{"encoder_arch": "vit", "model": "image VAE", "dataset": "retinal OCT scans (Kermany 2017)", "train_examples": 24607, "image_size": 48, "crop_scale_min": 1, "horizontal_flip": true, "color_jitter": 0.2, "bottleneck": "kl", "downsampling_factor": 8, "encoder_norm": "rmsnorm", "encoder_norm_position": "pre", "encoder_activation": "gelu_tanh", "encoder_mlp_ratio": 4, "encoder_head_dim": 32, "encoder_fused_qkv": false, "encoder_bias": "all", "encoder_qk_norm": true, "encoder_layer_scale_init": 0.01, "encoder_parallel_block": false, "encoder_inner_norm": false, "encoder_kv_group_size": 2, "encoder_patch_size": [8, 8], "encoder_conv_stem": false, "encoder_layers": 6, "encoder_width": 192, "encoder_positions": "rope", "loss": "l1", "latent_channels": 32, "decoder_norm": "groupnorm", "decoder_activation": "relu", "decoder_weight_standardization": false, "decoder_widths": [32, 64, 128, 128], "decoder_blocks_per_level": 2, "decoder_block": "plain", "decoder_attention": false, "decoder_upsampling": "nearest_conv", "kl_weight": 0.01, "init": "xavier_uniform", "residual_init": "none", "optimizer": "muon", "muon_scale": "match_rms_adamw", "learning_rate": 0.0063, "momentum": 0.98, "nesterov": true, "orthogonalizer": "polar_express", "adamw_lr_other_params": 0.0018, "max_grad_norm": 1.0, "adaptive_grad_clip": 0.1, "ema_decay": 0.999, "max_steps": 7200, "batch_size": 512, "epochs": 149.8, "lr_schedule": "linear", "final_lr_fraction": 0, "warmup_steps": 1440, "weight_decay": 0.08, "adamw_weight_decay_other_params": 0.05}
Rows from block 2 of the encoder of a small image VAE, named by matrix and row number. Rows with one number belong to one neuron. Each number is 500 + 40 x the weight over its row's rms, rounded and kept within 0 to 999. All counts start at 0. Numbers have three digits each. After the name is the row's rms in percent of the matrix's.
After each neuron's rows are labels from the 100 images, of 14848, where the neuron reaches its highest value: "patch colour" is the nearest of a few named colours to the mean colour under the peak. Only what is clearly more common there than usual is listed. The data: retinal OCT scans (Kermany 2017). In brackets: how many of the 100.
# fc1: MLP up (encoder.blocks.2.mlp.fc1.weight, 768x192), inputs 0-95
# fc2: MLP down (encoder.blocks.2.mlp.fc2.weight, 192x768, transposed), outputs 0-95

fc1.183 108:612524465506491502471522508442507493459518515502498479516560466524540526521520488502488478413510424477529574524459436439499489542527556459594527444450516486527520515509496509478512439486511516485519472512478487522518525559463536442458496454461524489427566444569523541502488574533555538475
fc2.183 093:481505543455564468532545498527528450478484534509553555549510455468512546555405501517484494475516462464457536514482564560571464426553489445469494473562475523439506488579471581524435482502440497576548437503510571482546440488492552480511463500489508491526449501479516524456507489513482483458
patch colour: grey (70)

fc1.190 115:602535523444508433483492537545548486509416510543484540534487506540502485592553456450533542536475480456488477560516492506518506504448480482491502476545535532498433517442515501491512497535478554589495526550527509446517409542490544479469477549491511531464515506438502493502516557428487506441
fc2.190 103:458475506515398549464555537466511540457526457412470516532507450462499492466492553551503518495362543509468496485493526524408514459519500516514435499433493507543612472527540408503514570474526476472451476515553477494586501478465467549484534481592517524451474435596516525449452490495455492533
patch colour: grey (72)

fc1.237 101:465515510563475537480546398575529526450540468475510581486482462568526482511560520461485541500553454481475450518522477489563563543502564554484509508472480550458508535521544439442479471486574497518521528501509447499512555513549581535449492446474472486550546457561445485541431511477490486430
fc2.237 091:573466539489452547454514495529514531520474492503460525442501482603578520496504488577530446550509512524511431429626499512478520482510514470524473499532491483508527529491458533554534495512569511553425583494489458498555489447574490541501582443453520533504504484436596510474459473511463508538
patch colour: grey (95)

fc1.506 091:486479471448525473557483526526423438511543562476525536471479451494547517441718472432470500509503499483493503520528527529512600481418587450538480489513481494483554552474511460551541448490500453526501514514496474485457520492544475572433475492490472497566481442519460457515526437466529464502
fc2.506 083:422554430522531554483527542518511490527487437521493474445459548508544494526428501520482482541468474470524460524473503518425439427544492617456490474529530486495554463403531570539512455591458538523543519514458498515476541435469448449501554479495497474432505465570571474462567517459470514546
patch colour: white (59)

fc1.158 115:518487548466552553531500500513527531476422494445494485515454478523511503486500453477513467496460555524543480526499427482502523463539537480531500433503523514545547523469542540473518542390501548434470504446484530480496570498530540460474542573489548418550465537447555400510454517486557454490
fc2.158 105:497499444476494465501455457526514476461495509447484505474506554475555539526479446576517498562536499505495451538477434441445531533540494482415440478489521515501577486482505511544568467510544492485489483494566497507416453479443443524489545587456513541520539493378531521501482502520491448540
patch colour: white (96)

fc1.732 101:477474479526506478527426464446460497522453529573495543475399546520552486520480493458483546410538588477479525417447534538501497514472461508533558524524524530539450542467551495543477509459507494512500574560407504496543450508509463501545506495532469421519523476540480487522500471528528461552
fc2.732 100:478543502543471542454457446544509568486482525444442417510506472520467494455409468522551465502463466537500472507495529500593490483558511499474446461536587473502476543540471551541565456568493534482560448522571465547493575500524536521538567497461517439487507546549447508457470518534544489467
patch colour: white (57)

fc1.147 132:522533434511493521480480513507509560517488467517516503460526504508514553475500489494529503513548510563468484504463481435552537455546463415499455575479594529592430499428476477520503462501419519447493473522456456525493483515395533506466457535458540476520450463491440533454526469495487539433
fc2.147 180:535588522488526442498469540492505554475501529518477511500484489467477511565504520560501512475535544529580507474521537571503543509547488460492509564512547620504544467450495481512552476494519472502429502509416575512551578506490554500512490457595573507552518537453471487514494495568519524406
patch colour: grey (73)

fc1.290 098:482558475499498485556511560481551507471439528481562518475563551506502481499458441505437456537418486459557530448426484507474491515431427407464486493508487537473473508506489501421546485507500511561482513451498510483499471515598548481471521571462436545533526493460508524447536488476529525546
fc2.290 102:629425504535544527506525486474480507523502480479464446439526501492488559464447492548494490472517489584431499407522463518489468525536492559468535475508408474520493464508512472521518418531464510506563480485487489511501477475556468536481455554470483518528560566482522474507487528456494508493
patch colour: white (54)

fc1.14 092:449481499517449476487484539519514497430458462482533438539547505504493514467453524461464497505514373478522510438509491497475498486541538456451524523515487472493463519534469488467541511428483501450529499577557557486604450517454517539529508445515504473505429473455558473485558438527546512505
fc2.14 109:525554531508467466461483472543512525419511454513537543517503387497456454464579439522495501478500398480491560473529451504532546501534499491439545545536482483558498466506567514479393491503522504524453483501511431482478470533526560559505446518476491465463556477490507507524511507521440496555
patch colour: grey (100)

fc1.522 105:466465516568492501570465534491577461522516452481478547448559476501448503484502547512420491523492506493517515545541483522513555480411517560556557568512572513526433505495495504511463513471523462447477556403508452499512522538558509488464479536500513489458542566487472467511473459495536540504
fc2.522 101:553504484499511490464540487516522489543513558430436524451482431483512439496511484372468499441552458469503525466510473551502523458548492479494457402569435466435549500569522418560479505537507502517510427495560477456447523465458458520521523400566544542502453456529494470462521508466460488494
patch colour: white (87)

fc1.458 091:497515530514463492527476570581496461439482491469489576469484497523454439494430439494472473480527437484451542547493498508488534596534522544450496515491474477509461510535502591497504470436527502500518433468495523512439525519429541547500501539455539511474525462466510491518538420524526512496
fc2.458 105:492521446489476505477540477445499525557507533605566418626507494508590517494553582517492504528547545485558471529602481516510465470461497498521542439460532475442492531457441483475516533549514506462498470487473464518512518534556394421492504437557469504507498527532504519503444507480476530488
patch colour: white (88)

fc1.431 099:430545508447478566566565550423466469426488494557536457475449444533469528537497495519522523510542474519497543515456433449501518484523521518503512518527512472503463466541507590496543490455512548466460511477447469577473453511487578537532492507531526476494507509411476487464513515513501543534
fc2.431 113:583546516519509420472507568482502547590507486438493481504502524496488486465477473441510540505350565499533474547506586509531485545543504530506465474566524520552502539475506417475511576455545436526517585517501458514461504496542511485484503545441518483483459467496496555504490481536486487516
patch colour: white (56)

fc1.292 082:507454536538522493527485463422462532508496487461476493422497529522482459472474464447506591556484486493534524487574438540454527528518540548500500491575546495442512461461550549478470484490517497547472483535506530465531552531504533474483451445437532507483468465538521492456471486477587473547
fc2.292 103:485561486459487506487521511426503475484490523494526424593497447554527505506500480409483509488471491515511493491572498470548456442576490467566400514518477486440447600503482445504522498552502495516446461508534474528558502514537481506497526508508428497474488610488479489493569498471540513554
patch colour: white (72)

fc1.308 102:429458496487475517472528473456427427543448437474537472451501514467513466527468474525555463539443501486512527520488519571482546520547525405454500506513508447427456501469500447476483495520433440471524452520536525521492569490533536474562570486499507544477482560483494470456556498446545556511
fc2.308 106:519486511450499451515483512539510597505500533490440460484535488597523527415547529548516524517458466537454492538553485471541489505519506522463480518474555559499552495561596514509447547475542588535494477514514390518507566516517555470523462489463506529448590469501472444561495502566496520479
patch colour: grey (81)

fc1.692 115:520496513518492482489573484507512445481386467495486586517503528449495473503520543513594393462523499473517477507518455543459537433572542515531529502411459508571567466481537496525475498518480469512515526515503473531547479447491453517531486438499504427541438523505435474529524510529536526512
fc2.692 107:547532442516621483432535477503503498475512587425508516503488499517474583544545500449469501487458512538540545559468471553548454576512531506456445554534512432490516556523541511486490557468453526542444491474528453472491483511507473486515602418482574491491460436499559514542479500560469539494
patch colour: grey (73)

fc1.468 097:564486483521528453528518517454605475471552550484525588498447578521460477521594509545559532462521697458478515565500506471479559482564411502506448537544465557513498482456547551465499505471512494550525467485530497512486497509451483508538525487485461491562508505499439501524514524509498499441
fc2.468 093:464537496439469533494519494475480489538502516530434382500529491525544496501517564489499502462510466504501480509530482569611425512540493538555539484490511496508466604528465491567476445511455452463467524497486504481440531529515419421569513466524540539495540547497538514498437502441505541538
patch colour: white (77)

fc1.623 120:502514470566513473474531544520491537511447468508441475527507506500488507515486464557553494487485475501476524493521527491451475484458547526554432502623524515482507478520524500520449523543463451443478471519513540508511524479506532492401499500579478523586436551526538541550494547524476425495
fc2.623 130:541540522497443530489545427468501477476489534401485511469494399471501565530479471465535522528461453540532496499482496553512477480507509586413465551483471464546539488500521526460526541452558488622507505499559485515434499530496501585462488434523559551475509450587455461483533499568487492551
patch colour: grey (92)

fc1.597 092:539518586549484515561450560520468473475554393476464478518526533471396478408472538462454476484486438571509504476531456560452517557515520565581504475530466470435477486525471552494521446496495513509492468511574441532527507571504513531537565479483502559516478461489503531503488520477556597561
fc2.597 107:483483505522496638479457559514499489464516399428470536498487456503488442489437483430491527524472389558500531496549486432492508516532502439573457550501515549458507418500528477513469509435467460470497493514575558476483445486559498537514442504492461518461513515475503474533484506585491518609
patch colour: white (100)

fc1.559 103:479481466519542559492446516547481476557433500475461402497505468479505423575497565522484449443480523538502499578474478462514496526479409488462449494553589459464545462510509528580561412489466492452427525382492514522498485446527450562457515485593507510510446497513520549480529444465502538500
fc2.559 105:435536519528519586480519412484515567469513523482555566523500502497469511466448468477514507465533476518553494533518445521547459470497491539498521532509487534533513494434505552494555547471546488468438509487555512494536488490480471598465461407500484533537488473580550476539426480518496503533
patch colour: grey (100)

fc1.132 108:462499515478475489465481497515431475507486519545492373567538549494463524451426479523406476483525530465492453496537519532541549482465519593448439550548522498423465505578540558486504491553485504500498526541534551431482455455506479493459523447549545520461506570466525500498555464495499496540
fc2.132 101:462479455471521485515546449581497534467518395442435465475510495528446547497561446451507479514451436468519561561486572422524461522448486433523565500473508535529536435449479481464507547454479475472532594506445489517484484472487561535480430539451454496489505474546495500538456507489546538497
patch colour: grey (87)

fc1.260 097:585524516520538431478497535525520492482540421458504480512529550544517519425515493455501469461455505511517556485541502558507512531477505496494538455513575500506492454513480493485573494432543449473452520552496468453496505487493503590514460443472544443532561580468518536527536510517514438522
fc2.260 098:544476536507535493549513490466513465441504527603442472511518605459533476552406460595490506550516463458425456543508511479532486520439501471538465509478474466458538512473545420517443505532509549476506542519546551471566420512488512486493508535522460584485511490475473531419521503514506487531
patch colour: white (25)

fc1.69 088:490470455490448494527479472564498506450405562526590472515484468508429468518522539531551481467543494469486494490534512460490502510459500444593521499581427512540480495544525459527467510492457511463524478526507452511474436479522568605522464513544520486605587498509502486501427462472518525512
fc2.69 094:449545458594475455484526516495499417564509520456473539463536464551538531499474522498520480561500553495470500507499484495453473523465517441513469513439519452491548448493458568494524488511492481540545479486513505493507500497465454568534496559473509433438502476474492459539464493465539475456
patch colour: grey (54); white (38)

fc1.643 098:530457554521494535462454521518512495541480424512439476468525539504563572461556497532493505461511491544490516530464547554488497534467519579513493519521505544494452512452514464483515483464485545504486506415497538429520438487526431439496495495444526526521523496484491489552484494479466490535
fc2.643 101:500549474501542403452551598482495539459483505404566492441512502526457576525492485404527472542499513485574544522445481485524547451497497418596451503442548420531500477507480532619506586488531513454463448494477470546513544525506557531467468537503566495479483454522498493459503517450499601492
patch colour: white (56)

fc1.616 109:478434525523494514463539526614503521549530509475540465543504483510470539577524532516572556528459460398473458494476498469468475523586530504455503518450424460510467495511476498540495493493512501453486452439463439511475459462503533445532525477574461497509539525510521525575508453501528495502
fc2.616 099:535467564503555482553484487464493512475509463552442473500473496516544485484547445442510500492549511508472500509551485519533494496552511478470522464407617571483459491512458550516576506551582453560464608497528580543541510507584373459555462481499531511509455573526458466473484500466555535520
patch colour: grey (76)

fc1.551 116:470508511504489513487503540541456476485524461541490549521497529448576573530537498515486486509536504502506505494523531444516494526432472518494477549494457536478526488477466441482505507561504529554515540472505555477499462500478453372591546491490501515543435527501497499537536436536515547502
fc2.551 132:455539503507498454522513556488481514497486523481561461536560522533422496505487509472520499549542511560559541509542500499491517478524501462596498491503577443577485492513467570525549536463498511469505469486493405518502519501524488564536498524474572477510557532498507479478550496470491548519
patch colour: white (73)

fc1.538 093:556448572510552517477457534484438552559502468508491443478466487522523570515487522476417477474529479522498501489509512400490500553472462527458513420531478493523497545533536484509540509484547485460536499565477429448440538548479515532514465468473549569441520471507451479441450458508481431440
fc2.538 079:503558538476451471404443504501489539537497487521521583536505540514531622601478489546509545481516522487479475490476517408551466491461491498491481487486542502457440397468512563547492522542459466488462543506513496507510516490598476561524407565516469449469452462549504502546523506513498483470
patch colour: grey (98)

fc1.11 111:488549500527472509475460443540509513437498508450430456469514542545510464542502520485490503403487488528531485470527488558495518428507505485456550471477572460499500534557512542475444496502500453494520481550477489449552525457516501446542478454494514484565454478426568578450432504541476457527
fc2.11 122:536506527506444555553448424466507502519510481524588452502514516383475437529484530554504501455544471545447485476522491495589478489504494501514479518549511438389446564524499523511433492552453469526516478496614450518532510512456528449490515513531446530468565440533490485504528502466463463422
patch colour: grey (100)

fc1.262 105:602514502469487451444515464476431541481483519486540500461547508534496505477539539527477479467480450573443547525520512489425498497458531473461516509484469444462549474574479480491489518458513480473461475587439504460455438502488514598552514519425467562568452590484510530383431551497428537536
fc2.262 093:523522487490512527553476562490535472482510526556488494501521505426414467520390495538482500464519550542517451451480529546533469503528510503424505496538470521453506535540576488492526559583460514452592503477492494475479561526507468471511518487508555506481547434513441478664504505553504444500
patch colour: grey (83)

fc1.494 086:499444425605474503497529492490570487441590545486445502529478452464490487463491439537539502531488494514497473528437497481418479637516526471480534568472511488494457475519512473484547498558443491513547527538501498475460498496521518476548457539492453512458624519539530507452523522475436555522
fc2.494 079:555455530486505565481497486478499505572471514466468521523457521538456519523445582506529500584420495588462419475545546598553499493515514463529439519576488540537532470505506534471525534475414493493416527497484495506548485481434446443474511541535491453493503507456458524524491499497506476451
patch colour: grey (66); white (34)

fc1.439 100:515447502483441576498447490524440534488552497476497588427491415520515507548502508481519453368476491524499582498444539554509522486530590494436476483479505544461540505466457487540446448491549498469549510477475491513478533499429477469522531534486536537479541532591431507471483486447519477460
fc2.439 094:525530527528568569567489506483497503541503561522536508436507503465542537496489463475484466478445622552441482482489401495511491478487488515460472488471512453529592481561515541438551451562524494487535438495391454472523505513526459499525542474533440562566455550545492455466501484444500486553
patch colour: grey (63)

fc1.765 108:520450514542459534419583536512543547446482545497530556632508515483488431434529453538504552468485505482532481516466480488472572500547474423568504518511431432529456476531518456513457558550531480593514452500525537455558522468470516516583478471494488474527478534550492491480589533539515572495
fc2.765 122:553457450504466458498439447480474414543481433486556455447484458518485558581538501470527466518572506484480517426454466509536469447492499544516465516487469578505434587488544465519557482412438493530425513505494443488500531498462440504482551522438495491419503480405559492512451513451473483471
patch colour: white (96)

fc1.162 114:512512515531508485511515427510538441540467482487517446471545521483498499537468399491516541471497550446477502536466482447518515456429506541495497509447527486483510460531511458460473536511533487507444523422505503511513570514442597530527510617526508548509458526498502440532442514479535505463
fc2.162 103:505484451514466428515554433457515449512482524483470464497540442541618518477452514496510466536488505531481438505528473433472513498436500455459487495475501498567502465484481479471426405471575490536505539496548501455525489482556521512534532627478499545533516528444436509440496473520512490542
patch colour: white (54)

fc1.524 084:593491478546497493453516490483489535504576548470485568559549502517538473503550519489464477516552534491495499486488518596501535517464489477414453566541490508506532504432480573522464503555540454484483538450564478526505558561492508453529522504592548437517465536567446453486501470556502513517
fc2.524 086:537504457481503528501517516468523447528516435554483432526519468501520525479435520541457456459431538515568466496405477510522471544536519562528579471506565476507563532597523523425564466475479493529455482506399485493432477468561518488499559481506574550494442460515521503520481494416540485527
patch colour: grey (89)

fc1.424 110:539532501549510519465601491519494464584534426497490510463509477611501444510574470522474508559495560462489449440450544497511491434454548501494502480469528477451475488473483514424533508499532455504540507475467499494452439510437479503530501542523455464532365499432557486570466540579488482506
fc2.424 100:447487560439506511498425508505513437516481514525503527464454437532472481454462541506480506487463540525477570565500532531528532508515525516390502535556483499500481452522471559486446551494537573566566483502469493490518569463628569412532494392501570472440507520562478529467476487453506488511
patch colour: grey (84)

fc1.181 094:616472552457472524477483483462483515539475539498493564521539436498494581480530543516486497487488568510530482528509492540483563432563399432525517509480501500509577484481472535524463479441474545484421511436500449522524456528431436565509499481503558529547494501509489526506475450514500495509
fc2.181 092:476579487482487563528569534517485490436483527556506413540479545538554441513539468496500490466514423395553512422474547518541424602546492610485544476437510394477518470540480486498559539554443519508465533471514560475436543463529566457500550538498528523466533456507489535480450496458492464473
patch colour: white (96)

fc1.234 093:497450451515522450468450504503473527443413517536483416446451602502444539493563507479444534457577503499510467478484489534519585454486399469499516534522512475459524435497519532542452525479485539518536508612510449482463499547468466473515537511513538502572484524487548469483567627486468489529
fc2.234 089:449619556501411567460532433538497512527511467511499412522511475476573442490497577454485504463539472492509521506464499514510426574441517545514522423396550441558451582501399506487540498547461433480431515508472449483460505503542463505463481542546544497466488501521500515466459491494537509482
patch colour: white (94)

fc1.16 090:574456466531524536520506506539432543543497485531461464479522550568555541482475439486591533512470524474515559509455477568448474481506551573513500507534489536437486503474507464534541520511575487505494475534444557521485537524469529382556488514494461521515565492528555448521500472461518534489
fc2.16 090:497488513489529534597497522483503523516522451459480469408528507434557528449523543512464510483490520548489450433467454500512472425494498528484438523480479494556494481507387381555531497452484569549459434523542518483430498523543553470526434529511567479540581536496485467416524506510502498475
patch colour: white (77)

fc1.608 124:437531491536509538511486507552538520526510476489477546576463456532545521435530480469489455434509550527527459584497516434498469525538521509571533538493472522500485498522486519406486452496568500474483489525491485486545512526484549521487489490516558506503521405429470496539506544515506466478
fc2.608 127:500406555502419498487552493505519492408495497522463473606481544482515450492475502589485500431529538495490511470442526522439620432516513540467449463538485537475536519553539462600540478487522485552551532500458555479461389476492452479482526588579421528544488475492468489495487490539490482522
patch colour: grey (100)

fc1.495 092:460472513526470475548454464548536464475502383457502490515501524435502512474553413456489514452475461505491476519536417481490489430504432479530520501467439514497472423503530535534570475598614501558554559533527448477532526516498491540518483490507542462532492487497444487442541431477535514576
fc2.495 087:543558476530489494480541497492514506513497418445481544512479480526455576527561403377513454496480534427489453523505447456417550457524506549546525492507511550447485462479512471394534493521529488473494511515430550535463466509553493533519570513566517493500431431497541450519465503494509505590
patch colour: white (51)

fc1.196 077:545492501500486579435454513496520554491545512526471500579509462500481552616499548473496520497467548498446477498453477452451527482485532593507446527540542524536606482514456499469521440451517451492496574560444469504484518487445503532492549482584508486589514570567472453475462548532571496455
fc2.196 084:479447582501579514512496435497512506540532513495525554444512505478510527462490545454461561534480516500496547383510490463458487481479484515462449507494567447534523521519552538498510537475507477479497415497418539520503502519514476529544531510542540541535457542513516469406516494525522523504
patch colour: grey (64)

fc1.527 110:503566569540563530536540531554522470513482463483459416552495486472497485467519509517499433476532518408504441463529488408448571540512406476478442488517515493506514494457558550487605510501448543452508505382502525494515619538508479520369512525465558484541497490497544493504503499517512550540
fc2.527 103:517509467482480454468521556515507538454499520488479445519474487503565454474488456472502463550460409562450545536530507549465414504394484523492545529474522499448580465492532486496462482548557563508467485475469522493458411456500446592499496574456497563527416505527450502477494490422541484481
patch colour: grey (100)

fc1.337 085:566488487550483518500539503470512476425498557507503588542448484508484490514479410492490532455531514562451514499541510468457476564492482436491521522455511472491448467531531511485484499506558472563536530610436511498444476613500485550539532490495518441497544482513549541406558490502523449545
fc2.337 090:537505506532504485496589532482516462541512527518483416560492485500525546506577512480476542464501515503568459463525484595485405431594533458553427532539531536496478502514486489457503467509414510588463450511444461548483504504487486464522508539538395531508481463496488437525525499515493436553
patch colour: white (93)

fc1.481 100:557501492492449497518520445548539452493475441465499539427521490506534503468543467504507500521444568496510491517552499521476505531518511527504514471555536556436551468513473420478447489405546591462511500521407507438503507505513485462587530489500472474497516534442576545546426537471538445497
fc2.481 094:505435484464549517461550526464516496549481514493433503531467551498517476511465528522497523536414485557479497490450479461433480512538484473503483489457455492467588457462562486523517565547540464459490390511558498453556457544518494545498566408474435483458503433589548499463469506502496488506
patch colour: grey (99)

fc1.429 086:494421516487432545500495488482438398592517465463529468513543519429473494566507522488510466444526446448499481516514485479481527533526515581477474536610514553454479536565463517526512582525472439483563516505484522527452494492489499488449485526532471558439565578452493495428523437484514532584
fc2.429 096:508446513524538549511504406496478532516528582467525508511489537548452511525423499501515485543487537528489411493552518551499478490550508429498468503470516563554531549497566478471468458469451446460412560499526563517563524516469505474486427469478488476460553466473522508489423478473522468459
patch colour: grey (100)

fc1.654 089:464444542470410460476552488509549612486486446537560410486498509443504532546473569468548520523506453426477494576498498558492487457502481508493508578465464456494517540532494468485490499504474495472423515494446457457504503472500537542464584520550507437548509626517530511464411525537521507504
fc2.654 087:465604471488523486530472483464509418511493466517439549544539449543522504440491464535519491481506441490553542416431526457505491541406523470451483449552516514408518491494514504493586521503598478544402490506537582487542527513494469573514476550512489478505539503507497529496500490485508516418
patch colour: grey (52)

fc1.664 120:507500491500543503516548502432481527548345469560500444522516530530535516573556447488465499521493463523469514498519527434499527559470463503492498472561499462471523469508461493512511542538521512456551537469457501534496500503509473370483503502518500596507499504539506509519505489478458466497
fc2.664 143:497538472539484427508473525480503420495493501477482526519489512473443517451462559516507485524582481470507537512466496541544445478570486576505499519461495560556469406481527536478497497444491545558524463508543516517555535520540513490507547416498566417554536565569516503449498500502556502518
patch colour: white (79)

fc1.706 109:574532503531491500505482463484584522578613534499487522520490525477484567529541521510618482502456515426537456483462489521510484481511506562548535552481444607531536487483450462487520562484523480501525538552448476555498537532499477465501480458444522457492526431425501523506473477502495520429
fc2.706 107:414494525521522489525533481522510471453518510514505499596502484525565514534505424440517497501473521496497449579495489507471531476531509440506469525522564432504540522494487513518526427501461553522483455487587508525478497503500461446517493525554536563499439504558560436539515526542488543517
patch colour: grey (66)

fc1.99 091:560458522489454531521461521534554456522496532453524512469485435515495438478534486530400457479491460505548473478494498453586549516449549449509488587482575451468430544508450553501415506467550479487494484498552451456459495568505439489585485504471510476456538564514484500534515510568572514522
fc2.99 093:426566497478483536519561464547511468513502475600526434579533542512535519506488588479502489493567546479513505490491509521455421517520508555505557391423505513533512522420472568470575583522473480502447497499446540480526490489529510445492484479532541506451508472497516507470512507481481474479
patch colour: white (61)

fc1.428 107:535493517547462494543522508561487517540541531516504593556518453476566531491538503422492459520478511445445482516496489522525507430445509486453472526442479475478453515494475420457494475590483487529558492411517475437459462456509494458487530535542506452512471490547534460491461533491495560516
fc2.428 096:482446515429536509479465475439505487502500498494446455481472505533465511482479511540473509448552500446489499490476494502451503554557508532475458526538519580459530470502503491438521448427571513497438485488490466504501476467500481499474519492507521539477431417525525502485470496539471401505
patch colour: grey (84)

fc1.15 086:519419466558502499461539523477507439423443450469503603514553536509564525522473489486520518508493486569456484519450540519486543485540503530521493531473566384497518440489484488440505502476469515524473548460490532518465536535456517533503575556528572536514504471511470553437524534516537478452
fc2.15 079:518483471538528557525507526536525452467480526542436512531438501490543477513478526562508524430442472434444491513452477491447513417515486534422428497524502479535463463549502541387544521476465512569512466516449569471531517515500492462442549556491524539557439476509555559467503507500479557502
patch colour: white (54)

fc1.304 088:537437482558422487478417504533511551522461532532509570575541457548488514471527452507423463513506476502486490533562518545503507517443524541531532491554496457546460443491507511560441487557498561451443434446459484485455487489469495574576507468487540481542551461491519486435453490538424578481
fc2.304 087:625563430523484517551515508459528495529485549601529552491461453494555491520555541514531416445546510558505449519458474409468460548464511452580477478505486489440508476534477535450584410506515487515562556485544521519484510491576503382514461523489505543460455518414467585527475483470476479476
patch colour: grey (80)

fc1.343 122:510542533510498555520462502527458482513511488526454558554509544527561483547536465485527578529528560449456450502524480434493410536451544517530568557482466446469426523442536451488526451530514492551565509451519519485524434504537474479553465525526472487438504499530545512441504487481399450488
fc2.343 144:604447552528468505427467409487489509546517443432439506476486533530507574511469541557481525499546403481566593450525518595588565529516508467549451481527516542493489507481478510428488480396489494439402522492535501494481472488495538533519522422476503542537516470463479526489491494467491477514
patch colour: grey (93)

fc1.534 101:423550536503483521591485549559491447453465463447512499471436505472472564511610542531492526496538564523569526481495472413487492502499506548545474570479550485527492527579479519515513512448503584530531505459510429517518502481543502527462534548486539473465485490461453519523495530472520549519
fc2.534 109:559517487480497438471525455423507578450497462554594533511436518489450453524527457514490497552457497556477569487535495434459534526502466478527504485432573435547478501426535524567528513566555458461466506503427429498394541496453482552538485458493498510478491456523534515526512494514468497510
patch colour: white (26)

fc1.256 107:472521450502520432452493499475577489439497518567453482566450477521481521516483566501523531452500493531533521506539458468496525460537664526494513474467420473471494495475494495506509541496519447469542426447511518522571489473455526380527479430571491539505521516568536489430547504481534500529
fc2.256 105:459547550442464467485459476497495518522508488436523481511447489504458540406586500482487457533488567462503452467477500494575536493580499448526495495522530491490461483467493528478491484599483547486524540501554515482554484504525469641512512470434461497489437532467491487549513497480479498541
patch colour: grey (79)

fc1.483 097:415466508513450525556582476508493529441483541491427464444506474558517496464509510525502457505495417459557448459488473482487443487462535491557502514483461451497411467501545523462492425506420507495520538531521501392490473510610556436488513487543531460524539514555521511522466468553507495548
fc2.483 098:586434466525533544408565489543512513567506447547438554454507429581415504530434532546482467562494489574472479459540476479528517542513503419438508594528510532431477535456441515449503585484552488468539488508492506503521442535487542564481500491507488535463447519483400523479535491481454449483
patch colour: grey (98)